Weights of a small image VAE.
Model: 64-pixel images, decoder norm batchnorm, decoder widths [48, 96, 192, 192].
Rows from block 2 of the encoder of a small image VAE, named by matrix and row number. Rows with one number belong to one channel. Each number is 500 + 50 x the weight over its row's rms, rounded and kept within 0 to 999. All counts start at 0. Numbers have three digits each.
Before each channel's rows are labels from the 100 images, of 14976, where the channel reaches its highest value: "patch colour" is the nearest of a few named colours to the mean colour under the peak. Only what is clearly more common there than usual is listed. The data: crops of objects in photos (Visual Genome). In brackets: how many of the 100.
# p10: first pointwise conv (encoder.blocks.2.p1.0.weight, 48x48x1x1), inputs 0-47
# p20: second pointwise conv (encoder.blocks.2.p2.0.weight, 48x48x1x1, transposed), outputs 0-47

patch colour: black (100)
p10.2:443525461479467500406500403500500500500500500383419500404500450500419500419500500500491500500500500433500500500440500461500500423500366413479408
p20.2:500674560409478556642500500589500500604558548440555512550510443510539500500500539438500500500500500468500551500484500500448500500500500444500483

patch colour: yellow (66); orange (27)
p10.8:507500510500475500500679548530483460561615528500500473556500500550540500500500500519661500507500565500500500500525500420371500518500528500469500
p20.8:395500500495534500504488500666500500453500500425500500462446553492454500411466500497505500500540500483500556478551452608500463501544485646418500

patch colour: pink (38); white (31)
p10.0:630500443473403500500500393500500500546500500500500422500500500500500418500503362554498500572579500500457639500526500500500500500500467500584508
p20.0:500500532497500500500500577500500523579500500500500500500403500499500500500372623545500495500403500500638593490500486389600525500500500449500517

patch colour: white (61)
p10.21:440469500500500323423512522538500411500488500501484625521525477500400500500500537500500468500500439464628500500500419544500500500478500539434456
p20.21:500500500547500585500406433500523504500500500500500500500500500500395500573572496593500427500500625591500500565500558433500617500482509393500500

patch colour: white (100)
p10.39:596500526500500506500500514445500500399500500508500500555500574565500456712500500500500500500500515574500478500619500515500542557500471423505431
p20.39:500464524545562480512500415500500500500500500588500500500500500379493500572473500482470500500500528423500482514469500462543478500409463422495717

patch colour: white (38); pink (26)
p10.19:500500470500480430493502488249500459497500500500500500500500475563458500500500500415500564364530500500462449549500571500494500480500500500500501
p20.19:500420500500501500500353512507487654500493508362460520500452500443500452455500422570500492500500398507439500493539431500463500500452487500463500

patch colour: grey (66)
p10.37:358500500500500532500494500542500500500515500500500579548500523500500563364546500500391583500430534500500540500361500500562444504500508577513433
p20.37:500577565500442500500446500500414454514436500500503572489509574525389560421500500528312500500500440442500546500532500504500549488500500583500500

patch colour: black (98)
p10.11:444629398500499516504470507500491456526500469484500500546500458550500500582506472500500444290500458500457621500476500500500500500512531500500439
p20.11:500621500452500477500500500500500500500486500489500500500475467500577529522500500515500500500612500510500404580378462566500635500339500515500504

patch colour: pink (27)
p10.22:412479500486500500370421500500430500500499445500500560500500500526500500500500500500500591492500639500511408500500475500500397337500548500500500
p20.22:500500503500500515500633500500676500500500519374500478500500500536487500500500500462510500500427500508500500500607380556477500445457500477606500

patch colour: blue (45); cyan (42)
p10.14:528500500482500500500317500500401425533528500522453500500547500533466500500500500500483500500515471500500500443500500616694500500500435526500502
p20.14:343500486500500500500476516730500490500500518500500500500500385516500500500638479500527500500486500500500500500485500453446500544500500500500500

patch colour: black (100)
p10.17:487477500447500500516483582500500500722500500500619500612500581500530594500500500500500500476482530500500500538497500500462526500500564563462455
p20.17:478430500541534500500500513500500392647509429527500460631500515500500500372602500500492500400500500462500500500455500498500500500500500477500612

patch colour: black (49)
p10.3:500500420429459519500500500500479500556500411491505500460500500519500500475487431483500500344410318545514500500597550500482471556500500500557500
p20.3:500600500452587500500479581500500469515500500395514534500500500498500500661490503482509500540516559646475500396500500500500523422500500530526584

patch colour: black (91)
p10.33:414500523629373500555475500552387500500566500500525562454480555500486500500487500500506500500481500500602590483500588579423500542488500454447500
p20.33:487448500576563500466534500504500500590500500500556500500500409500500500677500562532500500542389500500500509576444383475500500500500500391500500

patch colour: black (100)
p10.29:500500500500500583500488500500498500500500591431599500501500586498576500500371500669500438541495486500481500500564586515475568553500564515517465
p20.29:500500524500500500500607592500441500500500500541500500584531500694532500500500603461500500551500458481500450500416500500500472499500363500472466

patch colour: black (100)
p10.46:500574450599576500476500593500500500566500500619662500598500500500500500553500500500500537500449510598493564500500500539500500565500569500500541
p20.46:500563539500499531559657500500500448500430500500500500435500500500500500511500500572498500459500546625500633500500638458500500500500500530500401

patch colour: black (100)
p10.13:546500395415500500448500603500500500399500478460495499564500528549500472559500546552415500517500486500500500500540500518501500500620641429446421
p20.13:500500500500589500500500387500521519565500558517500500570500429486501500499500620471531486625542500509500500544500500500378500500500500503500673

patch colour: grey (84)
p10.31:500434500539500495500500485500547500500446283500500604500500500500500499500517500430500500488382552592500469500465505500497500410500500590547500
p20.31:500585500438459375446452601510500500467495500500500500500559514507596532499520541539500463517468605500500500500500500472500331500548391518500501

patch colour: black (100)
p10.12:486609499500500500500500500500585500512553624513500503500500497494500441676500495595527500403545515471500575465483500533500500477447493381500500
p20.12:500432500500500497464524415500536500500468500500500500500506430500517500653474500371586392545500517381500500556500523429500476600500555500500500

patch colour: black (97)
p10.44:412484506414644500500475500500520484500450500500480555568547500567500431500500565500500365540500432617531500447537500449473500500529588465500500
p20.44:513526426465500500500453432500500560500500500477428469424500522500500449567500407398500500500546584560500554500624500532531449500506577564633500

patch colour: yellow (35); red (30)
p10.20:456500500500399500496639500500448420500528500505500500534542500515433500500496498500477500500500522500500550500500491319322448500500491500500500
p20.20:710500494500500467500455500334500500500500505500500500503500318500500523518599500500500500491500500500516480500500506500500500524500509500480500

patch colour: yellow (84)
p10.42:500559500500500472485500359500500490435516500469500490500236500500500526448465500500544500486559500500470439484500500500500500500500500445500452
p20.42:300500500500500500500500500535427500500500515363500500500500500500500466529500488500314500442500500500500560499500500527500500500500555513500418

patch colour: black (96)
p10.25:500515593468544596500500500532474500496432500494500504500500500500500413500500500610500500538500473494530500318452511500385500500500442398453431
p20.25:500477564522500500364472606500500586535402508500540583500505469470500500500576552500394377500518500557500497501473500526500441448500402500500500

patch colour: black (100)
p10.32:500653444500500610425500495500390500522558500484510490479500562500457500632566500500500500482514500410534520503500393500507500500503500449432450
p20.32:500500500464500500565500535500524500500528500468578500500500525495522500499609564527500440494500500516521305500445668500500500521493500437594506