config = dict(
    model='image VAE',
    dataset='crops of objects in photos (Visual Genome)',
    train_examples=123503,
    image_size=64,
    crop_scale_min=0.7,
    horizontal_flip=True,
    color_jitter=0.2,
    bottleneck='kl',
    downsampling_factor=8,
    encoder_arch='shufflenet_v2',
    encoder_norm='batchnorm',
    encoder_activation='gelu',
    encoder_depths=[4, 9, 4],
    encoder_kernel_size=3,
    encoder_stem='deep',
    encoder_widths=[96, 192, 384],
    loss='l1',
    latent_channels=32,
    decoder_norm='batchnorm',
    decoder_activation='silu',
    decoder_channel_attention='se',
    decoder_widths=[48, 96, 192, 192],
    decoder_blocks_per_level=1,
    decoder_block='plain',
    decoder_attention=True,
    decoder_upsampling='nearest_conv',
    kl_weight=0.01,
    init='trunc_normal_002',
    residual_init='zero_last',
    optimizer='cautious_adamw',
    lr=0.0049,
    beta1=0.9,
    beta2=0.95,
    eps=1e-08,
    grad_clip=1.0,
    ema_decay=0.99,
    magnitude_pruning=0.5,
    steps=20000,
    batch_size=128,
    epochs=20.7,
    lr_schedule='step',
    warmup_steps=4000,
    weight_decay=0.09,
)
Rows from block 9 of the encoder of a small image VAE, named by matrix and row number. Rows with one number belong to one channel. Each number is 200 + 20 x the weight over its row's rms, rounded and kept within 0 to 999. All counts start at 0.
After each channel's rows are labels from the 100 images, of 14976, where the channel reaches its highest value: "patch colour" is the nearest of a few named colours to the mean colour under the peak. Only what is clearly more common there than usual is listed. The data: crops of objects in photos (Visual Genome). In brackets: how many of the 100, against the usual share in percent.
# p10: first pointwise conv (encoder.blocks.9.p1.0.weight, 96x96x1x1), inputs 0-95
# p20: second pointwise conv (encoder.blocks.9.p2.0.weight, 96x96x1x1, transposed), outputs 0-95

p10.86,201,200,200,200,172,168,224,198,200,200,200,200,200,159,184,166,200,200,188,124,200,200,200,200,215,151,200,179,161,209,202,209,200,200,200,200,227,218,198,200,200,200,200,200,194,131,200,143,164,228,208,200,195,160,198,200,183,192,165,201,200,197,171,200,200,215,200,236,211,213,221,211,200,187,200,200,207,200,200,185,200,200,176,206,200,247,200,200,186,200,200,200,180,200,200,174
p20.86,200,200,200,200,194,205,200,200,200,200,200,200,234,185,200,210,191,174,200,183,143,200,245,231,200,200,203,200,149,200,209,178,242,200,204,200,200,200,211,200,248,200,203,214,226,200,200,200,200,159,200,244,200,167,230,224,200,230,200,173,194,203,193,200,190,200,200,212,239,201,212,200,202,155,203,195,209,226,226,157,200,231,200,255,189,196,181,205,201,180,180,174,209,200,200,209
patch colour: grey (64 vs 30.8)

p10.64,259,200,200,200,200,200,200,200,200,200,200,200,200,200,200,181,226,200,228,200,200,151,232,151,200,200,200,200,143,222,200,213,282,200,187,177,200,191,200,200,200,200,200,200,200,179,200,200,200,194,200,200,200,212,200,200,200,190,200,200,200,82,200,185,186,196,200,200,200,200,200,203,200,200,200,200,200,200,200,173,200,200,200,200,200,200,200,200,200,200,200,200,200,200,200,204
p20.64,271,261,200,200,273,200,254,200,241,246,215,200,200,200,200,200,200,200,200,197,200,194,200,200,210,200,200,200,200,253,200,200,200,200,200,200,200,200,193,105,200,200,200,184,200,255,200,200,173,200,222,200,200,200,200,200,213,200,200,200,200,200,200,200,200,200,207,200,200,200,200,200,200,200,200,200,200,200,200,200,200,200,195,200,200,200,200,185,184,200,200,200,198,200,200,201
patch colour: white (100 vs 6.6)

p10.2,200,200,213,147,202,200,188,230,200,200,226,148,200,200,238,200,200,213,166,172,203,200,204,200,200,150,214,227,200,200,219,196,200,189,223,200,200,200,238,201,175,200,192,200,200,184,228,200,226,200,216,200,191,200,163,162,156,200,175,232,212,200,219,222,141,200,204,244,183,200,200,200,200,219,217,200,200,200,160,200,200,200,162,200,189,188,200,192,200,203,227,183,177,210,206,200
p20.2,200,200,200,200,203,200,200,195,200,200,200,200,253,212,170,164,184,183,200,161,188,222,248,223,177,200,193,206,200,234,200,200,165,210,205,200,179,200,189,209,200,209,198,206,243,211,203,149,200,177,202,236,200,207,210,164,192,200,182,178,212,194,200,215,184,236,200,196,200,200,200,210,200,195,225,200,200,204,200,141,207,239,170,224,200,200,200,165,200,200,233,223,237,200,200,238
patch colour: white (62 vs 6.6)

p10.31,199,200,197,200,156,226,200,200,200,182,200,241,200,200,200,200,186,201,200,167,159,200,200,200,170,255,241,200,240,200,200,200,188,159,185,205,200,200,200,200,200,200,172,200,205,269,240,200,205,200,220,200,252,200,200,200,200,210,234,225,238,177,200,200,200,200,200,200,200,215,200,200,217,200,200,200,200,208,200,201,200,252,229,200,200,222,161,198,200,200,200,233,200,200,211,200
p20.31,189,185,179,184,184,174,178,217,195,179,185,182,200,200,200,200,202,200,200,200,200,200,200,200,200,200,140,100,200,264,200,200,200,200,200,157,200,200,200,230,200,200,222,200,200,200,200,200,258,200,200,200,260,200,200,200,200,200,200,200,200,200,200,200,200,200,200,200,200,252,200,200,205,200,248,237,200,200,200,200,200,200,200,200,200,200,200,200,200,200,200,200,200,200,219,200
patch colour: white (84 vs 6.6)

p10.51,270,200,200,200,200,202,200,200,200,200,200,200,200,200,200,200,200,200,200,200,190,155,200,160,200,200,200,200,200,200,200,200,293,200,200,200,200,204,200,200,200,200,200,200,200,198,177,200,200,200,200,200,247,200,200,200,200,200,200,203,200,67,200,205,200,200,200,200,200,200,200,200,200,200,200,200,200,200,200,200,175,200,200,200,200,200,208,200,200,200,200,200,200,200,200,200
p20.51,138,144,149,141,142,164,167,133,147,137,136,137,200,200,200,200,206,200,200,200,204,200,200,200,200,200,200,200,200,200,200,200,201,209,211,200,200,200,193,200,202,200,200,200,200,200,200,201,200,200,200,200,200,200,200,200,200,200,200,200,200,200,200,200,200,206,200,200,200,200,200,200,200,200,200,200,200,200,200,200,200,200,200,200,201,200,200,201,201,200,200,200,200,200,200,200
patch colour: white (100 vs 6.6)

p10.85,240,200,200,200,200,200,200,200,200,200,200,200,200,200,200,212,200,200,200,200,200,171,221,172,200,200,200,200,200,200,200,287,255,200,115,186,200,192,200,200,200,200,200,200,200,200,200,200,200,183,200,200,200,189,200,200,200,175,200,200,200,114,200,218,193,150,200,200,200,205,200,199,200,200,200,200,200,200,200,130,200,200,200,200,200,200,200,200,200,200,200,200,200,200,200,213
p20.85,200,233,264,240,250,241,200,250,274,255,257,247,200,200,200,200,200,221,200,230,200,193,200,200,202,200,200,200,210,216,200,200,200,200,200,200,200,200,236,200,200,200,200,200,200,200,200,200,200,213,162,200,200,198,200,200,200,200,137,200,200,200,200,200,200,154,187,200,200,200,200,200,200,200,200,200,200,200,203,200,200,200,191,200,200,200,200,200,200,200,200,200,200,200,200,202
patch colour: white (100 vs 6.6)

p10.87,200,200,258,191,200,185,198,210,229,200,200,200,200,211,194,170,172,200,200,176,200,200,200,200,200,208,200,180,200,172,172,252,200,200,200,192,208,262,200,203,214,200,200,173,206,155,202,200,163,207,200,200,163,225,200,245,196,200,185,189,233,200,200,200,215,231,208,218,200,153,216,200,172,200,230,205,200,209,158,200,200,240,157,193,200,200,219,200,183,200,190,200,173,200,201,214
p20.87,191,200,200,200,191,200,190,195,200,200,200,188,225,218,199,199,200,193,200,193,167,148,200,205,188,219,183,200,200,194,236,248,227,255,204,183,200,200,188,219,174,182,155,208,200,200,200,173,200,186,200,194,200,200,149,200,200,200,200,244,214,200,183,201,200,184,158,200,179,200,200,200,201,200,191,200,200,248,171,204,200,211,184,190,169,205,200,200,192,181,203,175,247,208,143,165
patch colour: white (76 vs 6.6)

p10.47,200,215,200,210,200,155,220,226,195,168,200,131,200,200,200,200,159,217,199,156,200,200,242,200,200,160,200,206,200,200,198,229,200,200,200,200,214,202,200,144,200,200,200,200,200,177,173,200,157,200,172,200,213,200,195,213,198,200,219,187,200,216,181,175,200,167,200,200,185,200,233,200,245,224,195,200,216,181,138,200,200,178,200,200,200,200,179,200,200,200,200,200,235,200,200,200
p20.47,200,200,205,196,200,200,200,200,200,200,195,200,200,212,203,239,180,176,200,162,151,208,200,197,200,200,200,171,200,200,206,200,96,200,194,200,212,200,200,200,212,205,198,200,193,200,200,203,214,242,202,159,200,200,164,209,200,200,200,143,200,200,191,200,170,225,195,200,199,200,200,206,195,198,185,200,206,239,207,200,200,191,200,199,141,229,186,212,221,202,200,164,200,189,167,190
patch colour: grey (68 vs 30.8)

p10.68,156,200,169,204,200,149,188,200,178,200,200,233,223,200,224,238,200,201,200,200,200,204,159,205,172,187,200,191,196,211,245,182,200,217,249,200,194,209,239,197,200,208,200,200,200,253,224,195,200,200,190,185,249,200,200,216,207,200,200,200,200,209,163,153,190,213,180,202,200,200,200,200,244,178,177,200,200,200,200,200,223,200,194,200,211,220,254,200,228,200,208,200,183,192,200,200
p20.68,200,200,200,200,200,200,200,200,200,200,201,200,200,200,200,200,200,222,201,171,200,275,200,200,211,200,200,198,209,205,200,229,190,221,207,200,202,166,123,200,200,168,200,222,198,200,200,144,200,193,185,184,183,194,169,243,193,219,194,191,208,196,200,193,179,227,216,200,219,200,169,180,233,159,207,195,206,162,200,195,194,199,186,200,181,203,200,240,200,246,203,224,200,200,164,200
patch colour: black (100 vs 16.2)

p10.44,200,200,200,190,179,194,220,175,200,200,200,168,200,200,228,158,200,200,200,199,217,200,175,200,200,135,214,218,200,148,146,195,200,193,235,200,200,200,236,192,199,200,212,152,197,116,200,200,193,200,169,183,181,200,200,216,214,200,216,189,200,200,198,237,200,209,191,205,200,200,200,205,192,165,233,200,200,223,172,178,200,200,207,168,211,200,216,199,200,210,209,200,200,200,200,200
p20.44,200,200,208,200,200,200,200,200,200,200,200,200,175,186,200,200,200,230,206,216,200,202,200,159,200,205,200,178,211,189,214,192,221,193,206,211,166,229,201,181,193,200,197,186,243,221,190,195,185,176,200,183,201,200,219,200,173,200,211,200,151,177,185,176,187,200,195,167,214,201,165,182,152,219,185,182,223,213,183,213,175,150,200,193,241,197,241,195,176,160,181,156,200,177,174,153
patch colour: black (53 vs 16.2); white (47 vs 6.6)

p10.58,255,200,200,200,198,223,229,205,240,206,200,193,218,200,221,236,202,203,200,200,191,200,194,200,230,200,200,203,200,200,202,200,254,200,188,197,200,166,245,200,200,186,200,200,200,200,200,200,178,210,200,245,200,201,200,200,209,182,200,186,202,133,200,207,200,200,200,220,200,172,225,177,192,206,182,200,183,200,200,122,190,200,200,200,194,204,200,200,127,200,201,190,200,200,202,216
p20.58,197,195,200,200,200,200,200,200,200,208,197,202,200,200,200,200,200,200,200,200,204,134,200,200,200,200,200,200,200,200,200,202,232,184,132,200,196,197,323,200,176,171,200,200,200,140,200,200,200,196,200,200,200,200,200,177,200,200,201,219,200,186,200,200,200,198,200,188,200,210,200,175,182,184,184,200,200,200,200,200,200,194,162,200,186,200,200,200,198,200,200,200,256,212,196,200
patch colour: white (100 vs 6.6)

p10.5,200,205,200,200,216,230,200,166,219,200,200,200,200,242,200,200,210,200,203,200,206,200,214,200,200,200,200,200,213,200,200,272,200,200,232,204,229,200,227,206,214,207,160,216,200,200,200,222,230,186,200,200,224,212,184,161,220,193,200,200,214,200,200,139,203,159,200,200,181,200,157,139,200,200,200,200,200,199,200,239,200,234,180,200,190,200,237,200,159,212,200,208,220,200,200,222
p20.5,200,200,195,200,200,200,200,200,190,200,195,200,192,203,200,221,164,190,200,188,200,200,234,208,200,186,200,200,200,198,200,200,200,241,200,187,200,188,177,200,200,200,200,158,252,200,200,200,189,187,200,200,198,200,235,200,221,200,200,148,200,200,200,200,232,239,200,202,200,197,154,200,200,116,200,200,200,231,200,137,198,200,200,206,222,200,200,201,218,200,200,187,272,209,209,200
patch colour: grey (62 vs 30.8)

p10.4,230,200,200,200,246,243,232,200,235,203,200,199,212,200,197,216,203,200,200,226,204,200,200,149,200,200,220,200,200,196,201,200,226,202,177,175,200,158,225,200,200,200,200,209,200,132,224,200,205,193,200,240,200,228,204,203,200,181,224,200,200,200,212,200,222,200,200,200,198,201,200,183,185,200,230,200,200,202,200,122,200,155,200,200,195,196,200,165,166,199,200,167,200,179,194,216
p20.4,200,200,200,200,200,184,181,230,200,191,200,200,198,200,204,200,329,200,200,193,225,217,200,200,200,200,200,200,200,200,174,200,184,251,281,200,200,200,182,175,200,200,200,209,185,200,200,226,200,200,196,200,208,200,200,163,200,180,202,200,200,202,226,200,203,200,181,210,200,200,200,208,180,203,200,200,200,200,196,200,200,200,209,200,206,200,194,211,200,177,200,179,249,200,200,200
patch colour: white (100 vs 6.6)

p10.82,200,200,208,200,165,200,116,200,174,225,237,200,200,200,172,192,189,200,216,199,200,200,235,200,216,200,200,200,200,200,195,206,200,176,187,186,208,213,200,202,200,200,219,202,216,206,233,200,159,199,239,235,234,200,209,195,199,202,108,156,232,200,207,194,200,200,212,200,200,171,161,200,208,211,200,200,200,182,164,200,200,209,200,200,200,200,200,203,200,196,195,210,200,209,197,200
p20.82,200,200,200,200,210,200,200,172,200,200,200,200,171,200,190,200,200,192,219,182,200,200,204,200,199,220,200,210,241,260,206,205,200,208,194,186,199,170,200,223,200,200,225,183,214,231,188,133,202,169,186,200,200,200,200,224,183,200,203,200,200,200,178,190,200,129,204,217,261,200,204,200,176,200,200,200,217,132,200,248,192,200,192,200,200,218,185,200,196,228,200,200,185,200,213,200
patch colour: grey (67 vs 30.8)

p10.8,200,203,200,211,172,250,200,197,202,235,200,200,168,200,201,192,204,169,217,200,189,200,200,200,200,200,162,176,190,165,151,225,200,255,222,199,169,181,216,200,221,200,200,200,200,168,202,202,185,204,235,200,171,200,206,171,200,201,199,163,203,200,200,184,189,160,247,172,205,200,200,198,200,184,142,200,200,200,200,200,200,202,200,187,239,200,171,200,200,200,200,229,242,205,200,200
p20.8,200,200,200,200,200,197,200,232,221,200,204,200,174,160,259,222,200,229,200,235,200,183,140,194,231,189,175,254,169,211,198,200,200,185,202,184,200,200,202,198,200,200,193,200,200,177,200,200,200,215,200,200,200,194,242,184,219,201,200,200,245,194,200,245,201,213,200,252,200,204,216,200,200,200,195,200,191,200,163,200,200,148,200,211,216,200,197,235,200,200,206,170,200,200,165,202
patch colour: grey (60 vs 30.8)

p10.14,273,200,200,200,200,200,200,200,200,200,200,200,200,200,200,200,200,200,200,200,200,154,200,160,200,200,200,200,200,200,200,210,298,200,200,200,200,200,192,200,200,200,200,200,200,200,200,200,200,192,200,200,200,200,200,200,200,200,200,200,200,65,200,200,200,200,200,200,200,201,200,218,200,200,200,200,200,200,179,200,176,200,200,200,200,200,200,200,200,200,200,200,200,200,200,200
p20.14,261,257,249,261,258,236,237,258,247,269,269,264,200,200,200,200,200,200,200,200,200,200,200,200,200,200,200,200,200,200,200,200,200,200,200,200,200,200,209,200,198,196,200,200,200,200,200,200,200,200,200,200,200,200,200,200,200,200,189,200,200,200,200,200,200,200,200,200,200,200,200,200,200,203,200,200,200,200,200,200,200,200,197,200,200,200,200,199,199,200,200,200,200,200,200,200
patch colour: white (100 vs 6.6)

p10.13,200,200,209,200,200,182,200,200,200,218,200,204,200,200,200,171,200,200,191,200,200,204,164,196,200,200,200,96,194,200,200,169,199,199,196,183,200,160,211,200,200,200,201,200,200,225,200,196,200,197,197,200,193,151,200,200,200,123,200,200,200,202,200,200,200,200,200,200,200,110,200,136,200,200,200,200,215,200,200,191,200,200,200,200,200,200,200,200,200,200,200,200,200,200,200,191
p20.13,200,202,202,200,202,202,203,199,200,200,200,201,200,200,200,200,203,199,200,196,205,209,200,201,189,200,200,203,189,200,201,200,200,200,200,200,200,200,200,200,200,200,181,200,200,200,200,200,158,147,200,200,171,137,200,187,170,158,201,200,162,200,158,137,200,200,155,200,200,163,200,160,167,200,158,154,200,200,200,200,164,200,200,200,200,204,200,164,200,200,178,200,200,158,178,145
patch colour: white (99 vs 6.6)

p10.43,200,158,200,200,208,224,203,194,200,200,230,232,193,211,215,202,221,200,200,225,195,200,180,200,200,215,188,229,200,132,184,200,200,200,191,200,215,200,206,200,219,200,220,171,193,230,149,200,200,200,200,200,176,200,200,200,197,208,217,221,211,200,200,132,200,200,200,200,174,200,202,170,183,244,198,200,233,210,211,200,200,200,211,145,193,194,205,167,200,200,149,200,208,249,202,203
p20.43,200,200,200,200,200,200,200,203,200,200,200,200,217,206,200,200,193,190,147,200,173,215,168,200,207,200,219,200,169,200,200,208,230,200,200,229,195,200,197,189,228,183,200,224,200,200,207,194,200,177,200,181,200,200,154,212,213,200,200,184,200,185,189,160,200,228,145,181,219,200,193,200,200,209,200,186,232,200,200,206,200,194,200,177,283,195,282,200,237,186,200,199,213,200,218,180
patch colour: white (52 vs 6.6)

p10.49,262,200,200,200,200,241,200,200,200,186,200,200,200,200,200,200,200,156,200,200,200,161,200,161,200,200,200,200,200,200,200,252,273,183,200,179,200,197,200,200,200,200,200,200,200,200,200,200,200,171,200,200,200,181,200,200,200,178,200,207,200,73,200,186,200,200,200,200,200,200,200,198,200,200,200,200,200,200,200,181,200,200,200,200,200,200,200,200,200,200,200,200,200,200,200,216
p20.49,239,238,274,200,250,251,200,258,278,265,254,248,200,200,200,200,200,200,200,200,200,190,200,200,198,200,200,200,200,200,200,200,201,200,165,200,212,200,224,200,200,200,232,200,200,200,222,200,200,200,200,200,200,200,200,200,195,177,200,200,209,200,200,210,200,200,200,200,200,200,200,200,200,200,200,200,200,200,202,200,200,200,200,200,200,200,200,212,200,215,200,225,218,179,200,200
patch colour: white (100 vs 6.6)

p10.36,190,199,224,200,204,133,200,200,200,200,200,202,200,230,200,211,200,200,200,186,200,200,200,200,200,200,200,200,203,200,200,198,187,176,248,200,283,200,211,203,200,200,173,187,255,201,200,200,183,200,231,161,236,200,196,215,200,200,258,203,246,197,200,200,232,227,200,202,200,232,200,200,218,200,200,200,200,193,200,190,200,243,204,200,200,200,200,200,200,200,256,200,200,200,200,200
p20.36,189,200,226,198,200,227,224,194,200,207,195,200,200,200,200,153,200,200,200,200,200,137,200,200,200,200,256,187,200,95,200,200,200,200,200,234,200,167,200,200,200,200,143,200,200,200,200,200,200,200,200,200,200,200,200,154,200,200,275,241,218,200,200,200,200,200,200,200,200,200,200,200,200,200,200,200,200,200,200,203,200,200,200,200,200,214,200,200,200,200,200,200,200,183,200,200
patch colour: white (37 vs 6.6)

p10.10,200,200,179,200,200,168,200,154,200,213,175,226,192,173,211,200,200,200,193,223,200,200,131,200,200,200,202,200,213,171,163,202,200,236,198,221,179,200,227,204,245,186,200,161,199,200,137,200,216,196,192,200,254,200,235,198,200,193,200,200,210,200,198,210,200,199,200,200,162,214,193,181,200,200,227,200,200,200,245,200,200,200,200,162,200,200,200,193,200,200,197,197,243,228,184,214
p20.10,200,200,200,200,200,200,200,200,200,200,200,200,200,193,200,126,211,200,249,228,200,212,250,200,218,197,200,200,200,209,190,182,200,159,197,200,200,221,209,200,200,200,200,181,200,181,200,200,200,212,200,216,197,200,215,232,214,200,241,199,192,176,200,225,176,154,184,215,200,200,200,200,194,200,185,200,200,180,259,204,200,242,190,200,200,200,157,195,161,211,200,154,149,224,189,208
patch colour: white (37 vs 6.6)

p10.61,269,200,200,200,200,200,200,200,200,200,200,190,241,200,200,200,200,200,200,200,200,167,200,166,200,200,200,184,200,200,200,200,299,200,150,179,200,195,200,200,200,200,101,200,200,200,200,200,200,172,200,200,200,181,200,200,200,181,200,200,200,134,200,200,200,200,200,200,200,173,200,194,200,200,200,200,200,200,200,189,193,200,200,200,200,200,200,200,200,200,200,200,200,200,200,206
p20.61,163,177,276,181,211,260,240,209,258,230,209,200,200,200,200,200,200,200,200,200,173,175,200,200,200,200,200,200,200,209,200,200,200,200,133,200,200,200,240,200,200,200,200,200,200,200,201,200,185,209,200,200,200,200,200,200,200,200,200,200,200,200,204,200,200,200,200,200,200,200,200,195,200,200,200,215,200,200,200,300,200,200,200,200,200,200,200,206,200,200,200,237,200,163,200,200
patch colour: white (100 vs 6.6)

p10.70,200,196,188,194,238,200,224,200,200,200,217,191,200,200,195,176,196,195,187,200,200,200,200,200,180,200,215,177,200,200,186,200,200,225,200,200,200,200,213,188,192,200,216,200,200,158,200,200,159,200,229,200,103,158,180,211,185,214,212,192,219,200,200,245,187,200,176,200,204,154,200,200,147,200,242,200,210,219,169,176,200,200,186,200,200,225,180,176,190,204,235,171,200,202,200,200
p20.70,200,200,200,200,200,200,200,240,237,200,200,200,200,210,181,193,153,193,200,200,189,200,200,183,167,188,200,200,189,247,200,190,200,200,200,200,225,200,196,200,169,247,230,200,200,185,191,180,200,233,200,181,243,200,185,134,200,244,200,200,200,200,200,226,200,200,173,200,200,200,200,200,200,171,200,200,200,209,171,200,210,197,170,176,181,200,177,223,188,200,200,200,283,200,200,212
patch colour: black (60 vs 16.2)

p10.94,200,202,202,200,183,195,151,200,196,200,217,200,206,163,172,214,200,228,200,215,203,200,200,200,200,252,175,230,204,204,230,135,200,253,182,189,200,200,161,200,214,200,200,210,192,154,257,211,197,200,209,197,200,189,144,200,182,200,237,232,191,200,225,200,200,239,200,191,224,213,209,189,203,200,200,200,200,213,200,226,200,190,200,207,200,200,188,200,200,220,199,200,166,200,200,200
p20.94,200,200,200,200,200,200,200,200,200,200,200,200,197,200,178,168,200,200,215,225,183,179,200,200,203,200,188,200,138,200,192,222,260,192,200,200,232,200,200,197,214,209,271,200,185,209,200,229,199,200,183,200,196,216,200,200,185,226,231,200,200,188,200,200,190,200,229,250,200,209,140,221,200,200,200,200,200,217,248,189,200,253,189,200,200,200,195,147,186,180,218,200,200,201,200,190
patch colour: white (29 vs 6.6)

p10.0,200,200,206,164,258,210,200,200,200,200,217,200,200,200,200,172,202,183,200,200,200,200,182,200,200,171,201,183,203,200,200,279,200,212,184,200,145,139,213,200,200,200,177,211,182,200,242,200,224,208,200,200,209,187,200,217,224,200,180,222,240,200,214,229,170,200,200,200,200,200,228,200,200,216,214,200,200,200,200,199,200,203,153,200,196,200,182,176,200,144,200,180,200,200,178,200
p20.0,200,200,200,200,201,200,200,200,200,200,200,200,200,200,200,200,210,202,200,225,200,167,200,200,156,192,198,200,206,200,200,200,206,185,204,132,195,200,212,207,149,200,222,224,201,162,200,182,200,217,215,200,194,216,238,230,189,195,260,200,200,200,200,197,251,175,197,200,200,200,220,190,200,229,202,210,127,200,200,200,200,200,233,200,162,174,180,165,200,207,200,182,160,200,195,200
patch colour: grey (72 vs 30.8)

p10.37,200,200,232,201,191,169,190,200,200,200,200,198,200,106,217,206,200,200,189,205,159,200,200,200,194,189,200,200,194,190,200,200,200,200,244,146,195,188,212,204,209,184,220,228,200,200,200,200,214,195,200,214,200,224,200,200,200,200,200,200,200,200,199,169,200,200,184,264,200,162,211,210,198,200,198,200,200,200,200,213,200,200,193,198,188,160,190,113,200,200,200,200,174,200,200,200
p20.37,197,200,200,200,200,200,200,200,204,200,200,200,196,200,202,204,200,212,204,200,186,191,200,200,200,208,210,199,200,207,190,206,200,197,200,179,201,209,200,219,200,205,213,188,205,210,200,204,213,217,188,191,200,208,200,200,196,200,200,205,202,200,203,210,192,204,198,200,197,200,200,200,200,185,200,200,251,188,189,200,200,195,192,200,205,24,200,204,205,200,224,200,200,187,200,196
patch colour: grey (60 vs 30.8)

p10.63,200,200,200,200,200,200,210,200,200,225,252,171,200,178,200,200,219,200,186,200,200,200,192,200,173,158,196,207,219,222,200,189,200,200,180,200,247,217,167,182,188,186,211,244,215,200,212,200,150,200,260,160,195,200,200,197,200,199,210,181,200,200,153,183,200,200,217,200,191,179,228,225,178,200,200,200,185,200,172,205,195,142,184,200,200,238,212,159,195,194,200,179,212,179,200,200
p20.63,200,200,192,200,199,195,200,200,179,200,205,200,215,200,200,200,190,200,200,200,171,200,191,200,200,213,206,206,181,200,218,116,200,167,186,202,200,179,200,200,183,200,200,166,205,223,188,184,200,200,200,200,221,158,194,252,200,209,222,154,214,200,200,200,250,204,198,221,200,214,205,200,200,200,198,239,200,200,200,133,200,200,170,200,212,200,200,242,231,213,210,179,163,174,167,200
patch colour: grey (65 vs 30.8)